Weights of a small self-supervised audio encoder (BEST-RQ): 4.44M parameters, trained on acted Russian speech (Dusha).
Rows from block 4 of a small self-supervised audio encoder (BEST-RQ), named by matrix and row number. Rows with one number belong to one channel. Each number is 500 + 25 x the weight over its row's rms, rounded and kept within 0 to 999. All counts start at 0. Numbers have three digits each. After the name is the row's rms in percent of the matrix's.
After each channel's rows are labels from the 100 clips, of 14848, where the channel reaches its highest value: "strongest on" is what is common among them. Only what is clearly more common there than usual is listed. The data: acted Russian speech (Dusha).
# convs0: first width-11 conv (model.blocks.4.convs.0.weight, 128x128x11, each kernel summed), inputs 64-127
# convs1: second width-11 conv (model.blocks.4.convs.1.weight, 128x128x11, transposed, each kernel summed), outputs 64-127

convs0.91 089:517522456479484519491500491455513548561544473495527483504512500479499525501503474495474498498508554500489513491464496528510542512530457495505509510505508478502511515465491499460544536452504492
convs1.91 111:506456515502473493473494509460471490448467495514480397534473462516508503502487516492456486467525518497487474480520494503488516511426505527523469509448495493468512499506510498484519468503485472
strongest on: emotion: neutral

convs0.31 086:486489511523479482550534481533493503471475498519492537487486490507475520487498433478496488459435467491488468500492539487512481489481463490488525497493521516487507462507512500490540499502461535
convs1.31 092:476529497563490520469513474526498516516494493535488498528541518499492490519481494522470534517496479495477494522514551508547442504483518525506531420491535509480528529492526500509487500485453540
strongest on: emotion: angry

convs0.74 108:526476527517464473477500472524494596514486480523465488496484514480501456497516470521489503523495491491514494554535522471526501484475523490539510528467489471495501503490430485469500471489467520
convs1.74 103:478474518519525439427509511496541482463469504509493496473477533555505486493518486487499516493498541507494538506504487487517495516487468509460478470503493529482487504512480501541507538502514541
strongest on: emotion: angry

convs0.110 095:524495462509497504526520470476529511491452481516476460490524485521479531484500515496550523444534478507508495515510530542475512560513521491461513474468544504492523460504468481492507494506477488
convs1.110 100:527490479536454529511479495466512522491561486518464500501479521496501479495479478524524480532461504456493517485481495537493489494485480496506493467544556506504451486489536516499508449484478498
strongest on: emotion: neutral

convs0.95 103:522503489504532516514492474503547495490488487507513499452490521477507474552542539509484508505470503484499474553535493521477513459494491572536505505540494499485546488497509492511545517462478510
convs1.95 108:517483515465491487473473479496494500468509502475493475506463455447492540453489511547480514534504499496478486478507548493508475526524499474497513475499485496499535480493477486480502476518521509
strongest on: emotion: neutral

convs0.19 088:533539440512485489499514479494528457488498471525509490490487494496534528496550536547470497435535530505491501496463499476524492541485502497491438479466458489539524505474513538496536475478501494
convs1.19 101:516495453457528450506510471509490500508481503534508504473520498474480495522467519515456520465500506533495500496518531525481497506499529453535472495497506491503484508466504535484511545494571509
strongest on: emotion: neutral