From a checkpoint of a small self-supervised audio encoder (BEST-RQ).
Model: arch tc_resnet, depths [2, 2, 6, 2], widths [128, 128, 128, 128].
Training: soap at rate 0.0017, batches of 256.
Data: 26041 training examples, 149.4 epochs.
Rows from block 5, named by matrix and row number. Rows with one number belong to one channel. Each number is 128 + 32 x the weight over its row's rms, rounded and kept within 0 to 255. All counts start at 0. Numbers have three digits each. After the name is the row's rms in percent of the matrix's.
# convs0: first width-11 conv (model.blocks.5.convs.0.weight, 128x128x11), inputs 100-109, a 11 kernel for each
# convs1: second width-11 conv (model.blocks.5.convs.1.weight, 128x128x11, transposed), outputs 100-109, a 11 kernel for each
convs0.16 100:102150082171142088143120173128150079185139185137167124124162137104119098109091090140144045138161102159132124154101096158155138077132090127152126134144128142171118133115109127130121183104179160148180083084100087122091116118139151108139165127115098088087135111127178110127165175066105172140111127120146098098145103138136140100151137
convs1.16 101:105145142080146128120128141169135113124112189168093125154093111155096146082103099083079179090091119149126125160092157156097103118143125132117124080184156178106131170079120144125146126156102150122118201086098156117098123122108170152083152132102210130120114092093152107137104127112135137114098128167134102083180119170141067154143095
convs0.17 116:138162125149128165097147199153100125155121137086041113175149216111132164157130102166121171084091126169151077125075151130126177101128162133111138086068081167099110150139152135111130095143172124128152124151133161075067110143165072121093198145132118014118120133161124115139073079116169159103139128120103113139107123157099103109092124
convs1.17 117:167143091105126173066166121104157149143139113146125034118096151119118090117134140156070134186141131088080112112106142082121113067124116102134135104139085152159052159106140156142149128071119156139114075132109140108086178129133156139133127175088125108078156254103147076125139078109125073213185046146163149108109178081096182173090080
convs0.18 105:191116099147130158095122125105122088130127089075100169163104085098088131148115154118096115165110169094149094133132111109193140189165081087164175075138146111066128110119112111148141098130131094085105141142141137143119172194086149115095148128120125096114099113144157187161130134121133121159155192160066106074108090075123147129120145
convs1.18 099:220154155088171135111100128162094140135109133065116165105133082148126160173085136152142078173126153095161150078132121133132135112148140134097153144086179158155155142187166156174106148144144090096086161172151140118092153144148114091107170142128126129123151216146143160108116145169122096156108133141043111122102124085120128118153133
convs0.19 097:123136146199100140166122127172105117153149176123111111120156156138130153105143161162112100124116124140085131126138139139144126156121092122116106146109142178103086106171053166198100105098134155081180124172166152097107118103072133078089141121090085183154107132120117120083087097099094041154155166088180120083122117135193150159153105
convs1.19 098:227066112146107166143098173134181088140090134132115147168147176180103159119134150143073135124128115120119106121093126083090082112158164138122121122124119120118119124115185170162086131084150167122165098148163146146161135152155053151112124138100086084111096126146131136120066153104120168128153114026140106170178179132130157118164173
convs0.20 092:225127140168133125103148141135124053109104070120128187148181119136081081095105187109131110125117116042105146086121129115096159093121057074103053113121074152102138132110100084158134108027117114056135108147140136133133145172154079140142091112085082093085134121137114123090179124152118121081073068132166073092151133133162106134117131
convs1.20 092:127197142118181133088150107114124078130110093056120120123130094152142125024116113129111145101068128067144134138136130093139097070149108090099107119143112117168122120086150179095168146120148111120026147221108100089082145098120143226101148131121114131107078132073092142140180167191117125099117146123133085097099110090148159139166067
convs0.21 091:126104165106166161108157069082095196148155070085153130096115102119139115134101113153129190119164111165103106165169131155119169069093130166164119139091113140078103157143147155114163121155063173129137126099154154126168119192138118163097090102161076143106157118120116122148090071069157120133142124083090117105079076101153083133089091
convs1.21 093:127186172128139147108194095096196089149157107121118155090155133162053082093132137119104126092129126161165074116161100128086176127157166133130168099127149090141078105190084125130113148121077137175090144127128086093135160144103130162118157151139156111187084167141116111089095138101100099083102105102203111074096091141093117101098116
convs0.22 099:237127104132124103088109177116027175113182139109086153078131159065124141080092109109120131147095136101147126135157143114082129120148154169116206147148118142097128103131141117162135139141137096121108094152082145170142146119075106162077087093072098118156118121144149149100103105104163070134057066111174112090100115111101120093123123
convs1.22 100:232086126151165142141125119077102125078146091120140103168127137087148199130090112104119142086125169066146133136131145171158144120141090142110104173126126129126149123159158111106152072106143149091050073148106142138125107079168172121103103114095093125083107118139110075150053084117140103138147137120069150102181150152106135163196020
convs0.23 100:124119148188081126171109135128104052112145144202147124161135130138145148115133094137113072120133070080115132085116147110110088130089117125164123110112107176191113085147120079107098113069119079122118185099110089098103181090018150155142139090111164096122142169106098077099122086034086089127086120104098090077119118126113186123166155
convs1.23 099:202148128150141071153109141107107112150060104138166147109112090108125064118140148086060115203126129100137067131146131151128138143095086163092065128178167103126174131114135152111127148130086171123059127141159120089141153146119138107142089082104150131158085132115111199086158126145104077080112129091079125115101109149153089189155137
convs0.24 102:074123142190142150088139140172115171171096138113123153159093141141122136090139140149129118157130240148124166124128109083142124168138098100134159122149121128154139131158159160129170099147126160103048108180141185122155126174140138151115143135134131145102160140155202086158121121081138143153114218149126098126149109050098115124105164
convs1.24 100:136109125137169092142120058071150119112137154173151156108157098142058122161101164131185146177124117191124175117149112156125179078136064105143141110121125100104175140146172145135119135169137080146081130083102092136130073140163178114090116140111139088095133152047130196177119064132094118137129127180139125154155143162113113085168063
convs0.25 099:163132165159106140104113093104107136169100106134179077126202177113093095055120127170206104148127142129116147132114130136178117101167119151123078147116133068134088113076124102134117084121156094130167106140163170144155135114087104125107119181120158082119117156142119179087069124135123151161102116134121213104126118122121121143150162
convs1.25 097:136148186114117083085096113112136122092061145158117119149170092119171069103176067102154178094107139099147181147089201102083104185078104075142084161121102146107181179120203135084145107144147107155195140175166107117127127142144134098098077080112118146060164097132149227082152144164125159062177167062110133172137138137152107153074126
convs0.26 102:104155122092127101133139116170123172090117067118171077126116132169144120163137117136155112126100152152129088085129107088148149151157155119153195102050143096158136111134088120131139103163102159180170066205068185109121153065121114096129133102045133082150138100120130113183160154139061088141108144159092128038130078139121118193108180
convs1.26 098:142077087085160167131140120200186141150092163136087100136091093130091163135092153132151134130172113097123103062109099140145116134137160105083141156146120130094170132135107080102130132095137115154166070138106138135103112105131075121090117127115175114073132160115097086161086135105144109190083140114111153100164116138111097118106108
convs0.27 096:087118113096093113135146130154134151074074104124152113154153127149085146181130093074125097149144152156184168107138086154170141187141107097183133186166117101128112146086118118128143146153142142086095103024044094105109130105094150146064079114140099119089114141122163089217178140166125126141166114199121089168119064152137036096156179
convs1.27 096:074096127083168108138162130055142122149132116108156099167144157103092139144173127114121135135044176159144104156167119109093091107205153136149152130180078159106144170100133126135117115174160135136166047108107155141137107139094097202100124099130125107087147113203129122100146110069089130180073067142158121105140127121142130083128199
convs0.28 098:144184068149055152139166122035198137136147136154155152162174139148127135178128134071126090127193153090172083153107150144090076161099153118141161112127158135219149122193142102093140187110147176088114126111174101164137108064180107147038081126088163103143156141136173119147104076126169152094165102075166117068124095176141088165105085
convs1.28 100:076193121139136082150120177135129172116134180102161128174082140170175140086162142149091148158090143161117136136120161130157124077112122075114132108131159127117088164089099155138160080096204068123101125128118133113099150159114106183073114096138113081088122144139160094159120122079116081129118144129145239083177114093149090112175152
convs0.29 096:099091116116068131162128161133160107116127143151190206134170164170144141139153165115132100108142132132131127156124145144140108056109195105159167155126142086109142125137147160069065124128072142141112139201143137142127121161106174155169139122123037090083099111151096216192119108103096108150085139174146158098154111110111194093076120
convs1.29 099:079074110186094153122117087150159123122141133123125102132154124106093123088115073123137142186148117098124147159142133169117148093141160177108173062187081132133159103176100154133115105118150176172131145135101071137134157151112126126106101109111122067118095067132131139157117072143146098110106049135105144174125116107154080089161127
convs0.30 094:141139143130079135114165169159150067136179133121106142163179128182177110141118098115148137119178079137084164133195155138101111091094135134149120103177168174128158111069137129100166148114152109066142123116108106130118151094084116135130133111137108174169068149134124118174169138141155132124080115098103136138168101138104164099122079
convs1.30 101:114071129112121099159151123132059165115126124088142167117193125082134161095147175133123120168113145165141118153158066090171085194165127188181109093074126108145128143145146128123090120089086180179165119200126141091097088075135145131194155170175104122112123122110120123092145131135189100106145118132117164172121128161161134116098107
convs0.31 093:104123143153076168139132136140191153080119074151110104181202110097140106126120142136159097155147084139151168137107121101145166114092094122129126083115126111127134108124132137103109119111150153064175162134054139148168117167108133125159195144102144110130213123161066114084187096146182167074103156092101027117159182126090142110119100
convs1.31 096:116173141167107109140150151122201076086100106159110168086142165192099110130090120125157144124132097120119090104146099150088087086134124144101126152157144180191144096120131102142143101156164179173129125145118075119148130109110120136123133179142152167145153102132150154148123151096129080103070150099088164123099173178119146119099187
convs0.32 095:146119123158119180194168131122183075068143112087093097169160121158160136143216163123155092112102055121125159149114191173191158163202173113086094100065176112180178075054133119192159135131161120164121106087127109116123121095161077104093129201161093099112113085178168154094106056089104123157143131120164109145148139136132117110114112
convs1.32 098:170104125093096079173114169117134099106098057114163115103179127143123128131119109086135117128173138113107074070149120093132140173182130133138147112135160186145200119118090094132149107071133142105133093149091149120115143155175157128085129121131123170160127118144171111105130140093111145110168085111142092086127109159136172127138088
convs0.33 099:094123106105148136110117116095156057095108164161081097107101109115156112158070087077166065165116126113122159122069130130109149089175065071146117095107131114143130075137139131171064170110109125106140087105105141087092090135133100163083109118075103094224081080144177209163095175132119143156163101107135174127126153112159087109123114
convs1.33 096:084143102130114196084078139159134080123116180138167130114154128123168168166119117121131117140129070121149121152129155126118088136197119096163118109122141132086156061178209140139119120121104162097133126123076096141177109108122112165139091089111108140174180081120201210180145160113176110114157117134166212153130158095138064158124074
convs0.34 109:197168156149141102093111127053152197096055102189106140145105130173117136162113168155147097108107117066176116137100105133152137076131128140077166170109123177154131130099110104114144118167137120121132120119101115106132172107114126130111125082172155135064177115168079132162158087112131160127102084130068091079084075134131094161136129
convs1.34 100:128228183100128157160153147115083162167161137121185143142119102129113125167112067110143090088127163109114120132138144138149129120118101147137165088140135123136098175114129091179099110129160148094155133142165109063117143140193077203221096142086133111172105141089167126118142136101138072173152079113047108110128141138144111159195179
convs0.35 091:080101096109104123173086107151152083045096099136130139113088084136121092093103108115096139140154125204166113128163121095142147110157061163130155174125178080110108142148100134122135088100114113114123130113084135105094070121143098104162127097152122087129140087112153066134186127188209117090159165156106145143091126136147105159120109
convs1.35 091:170108088138106080115107076097130054086102146136083115117155111133137150091079096099090113193147154138098126121158106150148130121096130151141145133136103143135079153112138082065164127124131122191138169098098110118104144091145162183109149104095179127147118162142154079138098101134144084138130068173113098169146133153126126150112139
convs0.36 107:162180154143165104153137164126178108085100118132112132154151201219106185134082062130160132179127149130143154093141125129128098148146193104132194125089123094155157077097157133139126097146171169121122111108140138124139116136102131113131126060116176115132169107148125107087182168113099133213099146066209144143145152113157110162115129
convs1.36 103:148160136173120124150132061187158104105069153087099156132137194206120157108134078122096148128141170106095110104118117089113131068031092132161108121088132099192136110137120134123129179114130127148153126109132159121156137161127102149105110136108162109098144175158139186093115128134084163112150163148132107145094130117149123119131170
convs0.37 095:124137084084092159093112060127013128113141108110097090124184155153204192166087150154125139123169119132092133133114129146118086121136135132147128151078082167080104157067174183125126064070138140174172132098116092169145161149132126117096138100124137124118125130089198137142138129079171154121138145015146151148152140147143105153175170
convs1.37 093:176104062075132072098097142123057182085158159122196183159140093120146114146157090057194155192090107111155104131127143146132132132171119085143144123121067137105076094153127110139169107143046110134077182149138136116109133104178077084110149104119186096071072129127089106120124148157138137140137095092133083138083101122161120140130089
convs0.38 099:150154138115038145164081081117160086088113111175163147121132113178169139081159118085113079047154197133095181126116060094131037179061115143140199125121115118116151134125206103117125091154140099086111128169174155134205156094158090122160142111163129100131130164118149135211098140175104171189140109187095140147111078102043130135150082
convs1.38 100:047113139160147162132118116136101118171124137105125108149130108098089147148148134092071089167084087130117150138131130133139110159116137095109174177158166097114135136073152128124161105168169165071141208079142176126099150154097079118137121124085131127133153161131185172157098149171128109188184115111137112108080152141143119162107119
convs0.39 097:063104112146113087086150093148097113177163113093110127157084127142096123188126077137144091154149126162097145183140154099127050117112102066090093092159070079159140105127148168122104143103122116128106143131121070112071112151186131067128180133134125151072139113224152168131135116081051128126123121113090057099108110103104117122154151
convs1.39 098:182116104110133166128076045052193153087151087120143171125109045190090117132092092065129080109105122177148140112143083135084131067160097107070092134068127139145108085224140137123109137148116184185141119174054155105134117143077099080125112148127162126133153126101156177108165102165154144074138096067105070165174085105178143125128114
convs0.40 120:102166135151091148115127124138167111120157140101066000105181075179115112100098141120109116131135149118089127163056136194102055187128152111100121146133036141131147160144124117116140161135129115109167118137127097119163149147132164112147119127116175122060110184094129170120145104103152133165152143133118115109134122131090153119163113
convs1.40 114:129160088123082052156170182173176097144146119132139112130120120092079161144174090179203200159143081129147101113166110168133151099131130113099159119102122081145157092132082113107138130119067124105150179117114145104146107144136105065095125166186136145123104148142142140106107047106131073084142149142182090124156084098150161145121094
convs0.41 099:121149142131139135162158150098048134121096114098139112078081123148128073141119097080102174145098192124172190088105185129125158113132154125147112187146077120122150152141158176142119154120112114122115154120184151169147097087110112107174147131120192143047116106101093141132141168133191112103097099123133121152118111144122123148125137
convs1.41 099:118085071096129131105171136101108144187099136100115114110154162122169135190104105123169086124114104098146109147117115140162129096116166097116049116082195140146154141138119136160118168173083096095124097084074142123093163125161145134092123111087099141105160140083094157103166086142151106080155106153136130135133097123114134113124092
convs0.42 088:151087133147131093097148094107099152160160138144157100118125149126106074130107107140087152155171148193100117139149186116072124091109147165123165129095133134134140168165172128115124089135127142115125122130137130159131127109139131178159127105071093115147100142099119118098074120158135166178116128153114130117129129079105129127122057
convs1.42 098:111164166097161149112157129113153155131167189163171166072080133163121094130138179162142064098148086116115168125116142097122153133165088094142165186208167086106184081154160160144188152177135097084142159119129110193130142121133080151104100169161121102160146153124132138068112144138148163111133116108121099119172114176158135099107124
convs0.43 101:143195109153136118081114186086128092135098104148154153109111090124201163175095122191137126149046101166101115119129083174125077154130172140206119126115112163152164083107109112166163118081179130114121141128095148105128150141150120120095132092099155120144193115151194089112153101171103091083182175148116128175145098118107136143114076
convs1.43 097:137189080118153152107155092133121110079128100151098116090196120163100200114145217130177100088100080185112183097126160154117058129100121148136108098111144089108096164140112134118127147115131100109146106122138136161164094183085168142115094092069188125108113112109187095112109124140160055113122166190178167109120157127128123139158135