python train.py --model="self-supervised audio encoder (BEST-RQ)" --hop_length=160 --win_length=512 --arch="tc_resnet" --stem="single" --optimizer="soap" --shampoo_beta=0.95 --precondition_frequency=50 --steps=15200 --epochs=149.4
Rows from block 8, named by matrix and row number. Rows with one number belong to one channel. Each number is 128 + 32 x the weight over the matrix's rms, rounded and kept within 0 to 255. All counts start at 0. Numbers have three digits each.
# convs0: first width-11 conv (model.blocks.8.convs.0.weight, 128x128x11), inputs 14-20, a 11 kernel for each
# convs1: second width-11 conv (model.blocks.8.convs.1.weight, 128x128x11, transposed), outputs 14-20, a 11 kernel for each
convs0.43:139125080224078186121128130121154133130105120130129106111100106059149136131137147082168090126140166075167120135101111138128097137080103125066154133135145118148190159164105090106096186118117099102154116068142126123106134096191098099
convs0.44:159182116099191142154122125136105078122165099166139126142121156064152228163122077107156150150151072164045076150173128075175183141113129129151150107112132089100108070123175125063129105180149126137102039127145140165099151131091106153
convs0.45:104130154177178101108164143154089120132145164072115103085176159130106188090126160097117105139146137141099101153101103126192113094122155154099120106113155095173096099183120109199092121125117136037118119161168141075087175130139124085
convs0.46:189142172133120064062091086085072138122082110117114183108119161062118175115181144117108137145160133111146151136151113105135094144151113112119111182074089128093156117166122109162132080087094108125096093168177132148151111132136124102
convs0.47:161110109176112113132150149119133173157176156169113162159119163114105136076113161119116111159135129063110100086146218076143172153127187088131130101117124150135140113117119089129102069138155130121151072102084205170179122110132140126
convs0.48:110082092103116147157146132132131102160112085133112146151111068126121107095098144096144144130151091154104189088087107084118107109133097143121151149151164093114137106095150160068154156110126129139115159098140141114082134149151158122
convs0.49:133080080115102151102174161088156109174091137122140099100150086063117125130138106124113187132154144141190154109173087151146154152139211183110160153132115134099180045098054109160084109109137220136111090148137114098193122116114147169
convs0.50:152201118103153168132122110150074157103164114098110122150124159169111154140110140128108093121122083120159090108113144141184122155184164168228219028119112124106180168164125091120181154095128145150117143094174110129149109154037137087
convs0.51:125058138079185121146123132083123064149093100145088083131094148078102084143101163161166111152142141191160195136106133124135144151145144122153206079107158088146092111079087090102082103109091048143074154164110158089129155141124117105
convs0.52:134124138143157169168148148197036070137170146157108137125115104151193176105124108093137122108093129123114144053110126151080144122176130179135129091089117146112111091124126135192118147066133114138117078121162164146082161138130180199
convs0.53:126096085170087130138078122120101046139122126108100160092156093129094115120145164086190111118193124133091146090079103165085128130158089129243097118093150069177120111060204084039127096100112084134207194100181139116153195126110177133
convs0.54:072132185144138123136123121153074157143137158191127150128166098132140101154153128119156071174148085119177171131088161155134124203100159111091137117148154133115127099124184098137114134108094138076141168165165195114111140146138157140
convs0.55:118114107097187156132080124155168123126147122108138132121091112115111130143126125105089108135118217127145115132156151154064090023168172153137165118150112121161143047133169115088113101129080142098095101122137118128096118140150192110
convs0.56:141109150155176099132126100093162088072099061084106154082106192156106113170157131145170100119151194136124127115061090123118120113161095074163080113134113089163102184093101074143126144140175120138126127117119172146110092128136139123
convs0.57:122126108116098109118144061146146120100119135128135123103123108091110140121148117088175133118143176144136086127157111156129116151188157145139176076088121071137074091169104136099045109100093063087110098169129060126112147095124099160
convs0.58:152148127115122146146087106155128096122095093117103142142112095088131160086155160089138113166150148086167082139132125124086163151144148145154133152076187154124164107057131115125053138023131132085115155126153125171099077205108166106
convs0.59:127177148127141102090156079144154100116127169087072099157103169140175148067104137102146088136139076129157194125071139135158137155119127122197121155122115144137127117112173161072137093110098136170128138142176122128121109132193061103
convs0.60:168177169150154127054118108142034125195172107146112121148108159170168161109103161104179164079113097129125135072123135154113152161154129149137097123162129162089142110101212140204097127147141192125184066156077150156123112171060083176
convs0.61:095063101108064191178148153133175104139089135121099121110099066125110127191136129153127072143113176031216157116078143115155113153193073151155125095070132152132094118133101143099091153105094126088151104150066185111102116126080074102
convs0.62:116130128146098113093146048110144160187129077132082156174192097108103144099083168076060149084132152129107119153145101108120186130147046167106104125147111166127140135127133041140133118141086132134161128126110114149054125146167108099
convs0.63:103119123110056211177109171165134084171097102149123154134080178073085116082099164160189167095112096137154163174133053111097151090146122168140119124125095157098108144124051166143141149148103129131133149086127142143212091132140184121
convs0.64:161132098185090096163168157131079166109167092138187168079146114145121136113082094083088105141110111128142153084170142086114067127108075162148165146143123141123142127088076101108072138160209128133090178144131106123115137131139108165
convs0.65:120124151060088097115135109058118131129139135156145142076154149131102084127131102140141111151147107165186123157088093101190097204150140098122114127123122085199104157088104163146189142109143134121148128125153144132225152110118164172
convs0.66:076144109115082134130113104140111119082097152139095160100136121116073129137131150152112139093180125092141118065177114104106126132132119151161167125091138103131090155090129169099128136140056117170135096099147056195131147106192140098
convs0.67:078129163083070122110092085121185217108168115116124114100117118142155185096183229134130163083100159142118150124077122093158185132121111114097129109164098093145081131101140095108059068119130125175167123080113133125165136151159145116
convs0.68:148099159103136121105152121119080117121195104108125103119155126163111186173082109162099128173117119154100138112111097160091113070154108171149118150102106160135115140144105157113101153081130113180107116069173163129159094135166134144
convs0.69:165111133080121130161077090140115176159085135113162119103107113084185110138118164124111111164096087107192083122105108109159058078143106138130137126147143113124149083080099112088116125148132099159092083093132091100176142130163091120
convs0.70:146150107158101100089103137141124152182134128088122142149081130137173181161164133110131101128150116096165123115132167195141111128185128177141168126086145113119102133177143127126171120169123146160161175096194113130143152104152156097
convs0.71:146128143179137185140151179119101097149123130120134113141166094130106172152164109181180093128114054175130126127161127121118143143124158153158183162146093114144128059124149091168109138087153090187175136100123105083122126157124135199
convs0.72:138175122100117093159151109131146131133143148157179127138084146097107087129129128115141071160064110121133122172112153151106159110187079168095090185082121157067127073157156167142129104140091113057113100131183151175111115165118115191
convs0.73:129150120097129133137137157117094096112133153123142195135071147184185107088151123095126170083176154142111140141098117136128107079049145173124159134150133137142112148168101109139102138113141148101114081119097121154147171172162095205
convs0.74:095145142131126192124180170140133084124141090104133104141130174112108134145135111127151126143123199085120100079099111168163100143144134120124133179126160132145137120079109153094132108109166158086146143122089084140093162084143102119
convs0.75:141101115124140121124145125136101108114126141120108079097137125114154128112128108099136111165127113096095091126104069190140093124089119162085096142125112112162144127082117095085159170104177101125066135074118150110119118147195171068
convs0.76:170164160130181176116072176109090147065176135100111117120136131135128116136129113142083138115147098089137138080143149149195107161111126091110137122064077168140117090130161192132155057116132108112188182152105080146125155141121119107
convs0.77:109129117106160114123137126150184136122116119119139179113114162131117136117135149109119111091162123152089077122065110107125127103108117122135072169114147117058127150154185121101117126162163100106084170097135079125140120098018222140
convs0.78:180097080078101134092125088153129170115090130144115090171113102119176072113119173136108109100111126116142168116136162143095097098162135116104167078135129122131149084108161121064120136123101132124113123155077106147102127090091146104
convs0.79:104127185133115085165088194156122192125117126092122060151077098067099166123109207091127171112070155113111137134111126151103113108097152127120092113135137134175151204131149045118117137146082063158037137094120161149151143127121115080
convs0.80:124083099144122122042170156119138178155158159079089124150062172175155165069133180124129146125064145149147130087112132120125167110127102161173136202089099160161153095143146126131144119133074121075119149130188089142124132138185119150
convs0.81:118117104119072106119051132081120104123089134088064060144146152160102129138187115103107121127128151110137097120130107102082124158111093128058173090122119088150170144058149132162084077096103100131111080131134140135147121138124073100
convs1.43:155132142109112103135096137109132102114117092119137115130121084147099097150151137148135122108144139061137133120116133161152121090120132099096126101139137152146133104140107117148146141088105116112126141084126097152093116114135098127
convs1.44:144060158144132107130100115133151152102172103115131090119081185154140142079154112172124168091115116155117064126180179121075066177155147145121098161142173078125130105162114125149107099130167193106105159098126035139071193169069129164
convs1.45:153160151130107106101143182151117079113105176115102107039111134126120126131168125092136155147083153107178119114137114120130128161143168157126130091114155083146078103168085086104087125111096166104099134035105106143147126120170132125
convs1.46:094144150169166161121105091100061123124131053061124153080090127162103101132126157134146141144142121144103074158186113125200111094111125108145167135148109107152139143147079070108140134113184109108102096148105088131168145121144076135
convs1.47:161140142140099104145195196175109087092143078167123181060164118025126132108128120062152145181107083140120134141142108123197145127102119087099139162144082169174186145061130096142126175142051090171151083161095118114187108178150119115
convs1.48:057089193122129125132142168089191090123141070238134128118150132156101123107127141114136144146143120144095086115130146090196184113122121081153125126135178146189129086108142100170115131117193095123033111108063158132143081071140131157
convs1.49:210129111119189108129126132163138209118114094122117186105093120102130107148138139137122145124126082144203170150167146117193137061149147118133159121158143112145092104062127128134163130106184140135190138095112139108050125113138112145
convs1.50:180096120160092124119135153043096172140124069082168132132090141124172102143161167144134153160123100127119107146105157156129162135145187110128131157145180132080082178147145156162171099120149124093129181114149138144130169142125143127
convs1.51:192121060141122118103099140174166158117069146119205155116141178157092118099136075129106142165116093178125159122132139112144110137153143110103146099125164101155093106100131145129125054096118101082062092092123117140161155084130105130
convs1.52:132121109116135102121095122129120073143146127139144122110120088145170111129141077123118102095125097153138108147088146118134116142171156139119110144153154158193119095166188170148091149151090096135102113106177124118139094121200113161
convs1.53:096122083160111139137105129128098178136078115147120105203093053136085103099155135157140090110124099118097159142153071195124115145184152177097111128164176138051116147056126175130148114169163131113137139096091120086136154152122165085
convs1.54:109110108089171141176100147091182186133093130131146163141142147132134090123132108148160139092106066115137138154140080185099087070074116081143082103153068113122114093109097107116128126132191128110173105120100131155181080181119152131
convs1.55:123125086174186112120066139155138124105144140136075103201086133148108100087111131134139108089112152129114142170107112143178168080132120162138141179156157073126071115111088140139127165114113076132111194105159129153136093158194099127
convs1.56:155128097170150119113123135151072090182089123102147150125113187141096158117101151142133072191122129186188137137156089055055172077106074139178168148088164165125145155137086143062163115088190128153172131150167039131110111100163164067
convs1.57:158098168124137106133189101112151208174179111107103114111121067200128106092089109141127144106191147140131094200090137150101174120101111164137133153197145100121081125083195146145118079121162117100072111131159136089175124150124129145
convs1.58:113147166133139108156115140137157136116134134151120103112109095174157128134126167171086147136083134114131140094144122175125085101122136133177096165118091119160120119138164205121122088142113131161054113165078150158114168099105136138
convs1.59:158125091118114100129170149099106091156091076142158102073182120165168076114124124193129124178096110146140150107124147167082123093146119084129180103113107148130152150136117223120123156122171132103105105168143105208115110131120111196
convs1.60:141179084122112111127124212121152163099147185168152122195018028146162091135109102101084160098115114121162082167125125097082092168129126121129102113127122165096153078106095137124085123084035100072183142091116136105142108053130107128
convs1.61:067126118114095063113143174168147163134105106159136177075087134174115122136123119126130077128130119076100129156113122145105127136190167154151105110121131109155130145089073109171081154094101165141045169142164145130099064170131130042
convs1.62:157130108095158118171113144133152148154103101138136117117140087103091176211114157192086132153168185127145076182090115150171135177180081114173120077118157124126128153145119200116100162155170193152108162125111127091121110121172070157
convs1.63:167121088153040072166120138162093178064159113096186183128094148123166148112098093138107132159087100084104162070118133145081133194130148176119124117124112151126127110110168087133107109106100175075145161110109113188129130107124139064
convs1.64:188129153144125129110107096136161126181114074115091118102178097128121087135153169190162101105160117109087210187158122105166127202100140117138150158155117105140088140111130182093131165148117218149168149146140078132180124120143176155
convs1.65:105086110093154189143115175165167144114206138149070064100094177120096142155106129125149116108129141095115115086086113101145158149195121136115141137088136142138114126114074117158129058113118064160208115136174163162142184102081107085
convs1.66:160119103115044121165162172126063139164047123146134110129133142159118111123117125136112119115163166147075168136107125138114135116127154119159128103131128158113110146129165085174151069144151140156090000066111097122108101135073155186
convs1.67:077135106146130167099136084146167092164169137119153102131156108117130176088221108056102117131086127073127089111147114131132127151181118128146138129095152069140143103113095108136124177160098110150111121136123187150178137130148108147
convs1.68:148107066160141137133167097097113107146118125059062173163107068179153130142162122136168143126109113075102161149149109165147184113055091139107048150096114151120071145111067082166166160167077132193146129135123161083100093096072157102
convs1.69:093149185122129109132073151114132135132206134118085119153127092144180130133121085019112129180141170151130097098117075130103122089188131142066166124173069153114089134147146095103113081078121187191127097143099141128115129168112133145
convs1.70:151172185191097109119121184142123121129146111095198163131142106084116077111129127182128120152079133176073150186048145174100133124100100153152128161186066116111088136109156173161042133114118176141051122203099186154172128173099210140
convs1.71:097134112141118187136101123114142091114120118130132118097100162135150157167182092069130109084092048137133121134133122163152193128052147160101115102140106123096100132165056112139136152130159171051120145130106117169131125084134148091
convs1.72:138132158180198142116177124127114120108184138110139092063114139092136104145138097128133132187135153085118123109155145174143132120171120096115135145150120194168070092135068174123150100153126187079161114167184131094117066099076101181
convs1.73:136082112158093106155105105063127122111180129111131125121099107094156117148137147134109131156149118119138092127176138145186156098106135119143121131143139129137091119126114128110121100136147144156060111123113137123109103155114106141
convs1.74:124115140134126190111137136138108154117109097173079114117117101173118096131158122131109142182116180150133131101088171087118126121118090117121165120142108117144134124150149127102100113147147057124094103100156129085031158147044142183
convs1.75:188130145140152194143141122104099094107184142114155164085153125167133113137142213113181095115094098133084148117155107088137153091078158121114161181132165120174109148059103086156165102085149097165125103175088184148137128144093155117
convs1.76:154101153132102133164203122155152106110104057164108089114162092135147161183082112153160152133121132099131143154124135155162113172150162093130097096130148133125144182088155128148119116126145135114145121146132148136097127111130132090
convs1.77:102112147109142107147150153132096133121201134079165129163114134120134119137173160160090132123106140153085122172114160144091130087111132132164099130168120147105087150122144140105128198144122106102090117085096118144129091228127147174
convs1.78:138120109108146118139157133164104134062048163154094128115211188125158168168158136157154133136134100085124061083197182153111149124130159123148151150171103124142085115129118148128079165128112128072055148133079100158153106165172144202
convs1.79:106094163165083171179176084142173156025161123142124087114172089145153143146118100150134087138137134099149146122181123123113167100079102123083127105138140129146182159135110078126098091091108115204143123136155110162117085073140133168
convs1.80:124137095094147160111123164149154147129150122113136140162099126133100114110128153121084115149164118148156130097113117123101103079198180127113122112147101125157084131110151124148136140131166128179153026177052127180166162149150104172
convs1.81:107112093183128084147115097116152111144131073151114143096142160171151152119148127114117140095117126074122151163156088105119099139104086085094139090130156146112106134126119108144208140133151147141134149132124143125131125120188072154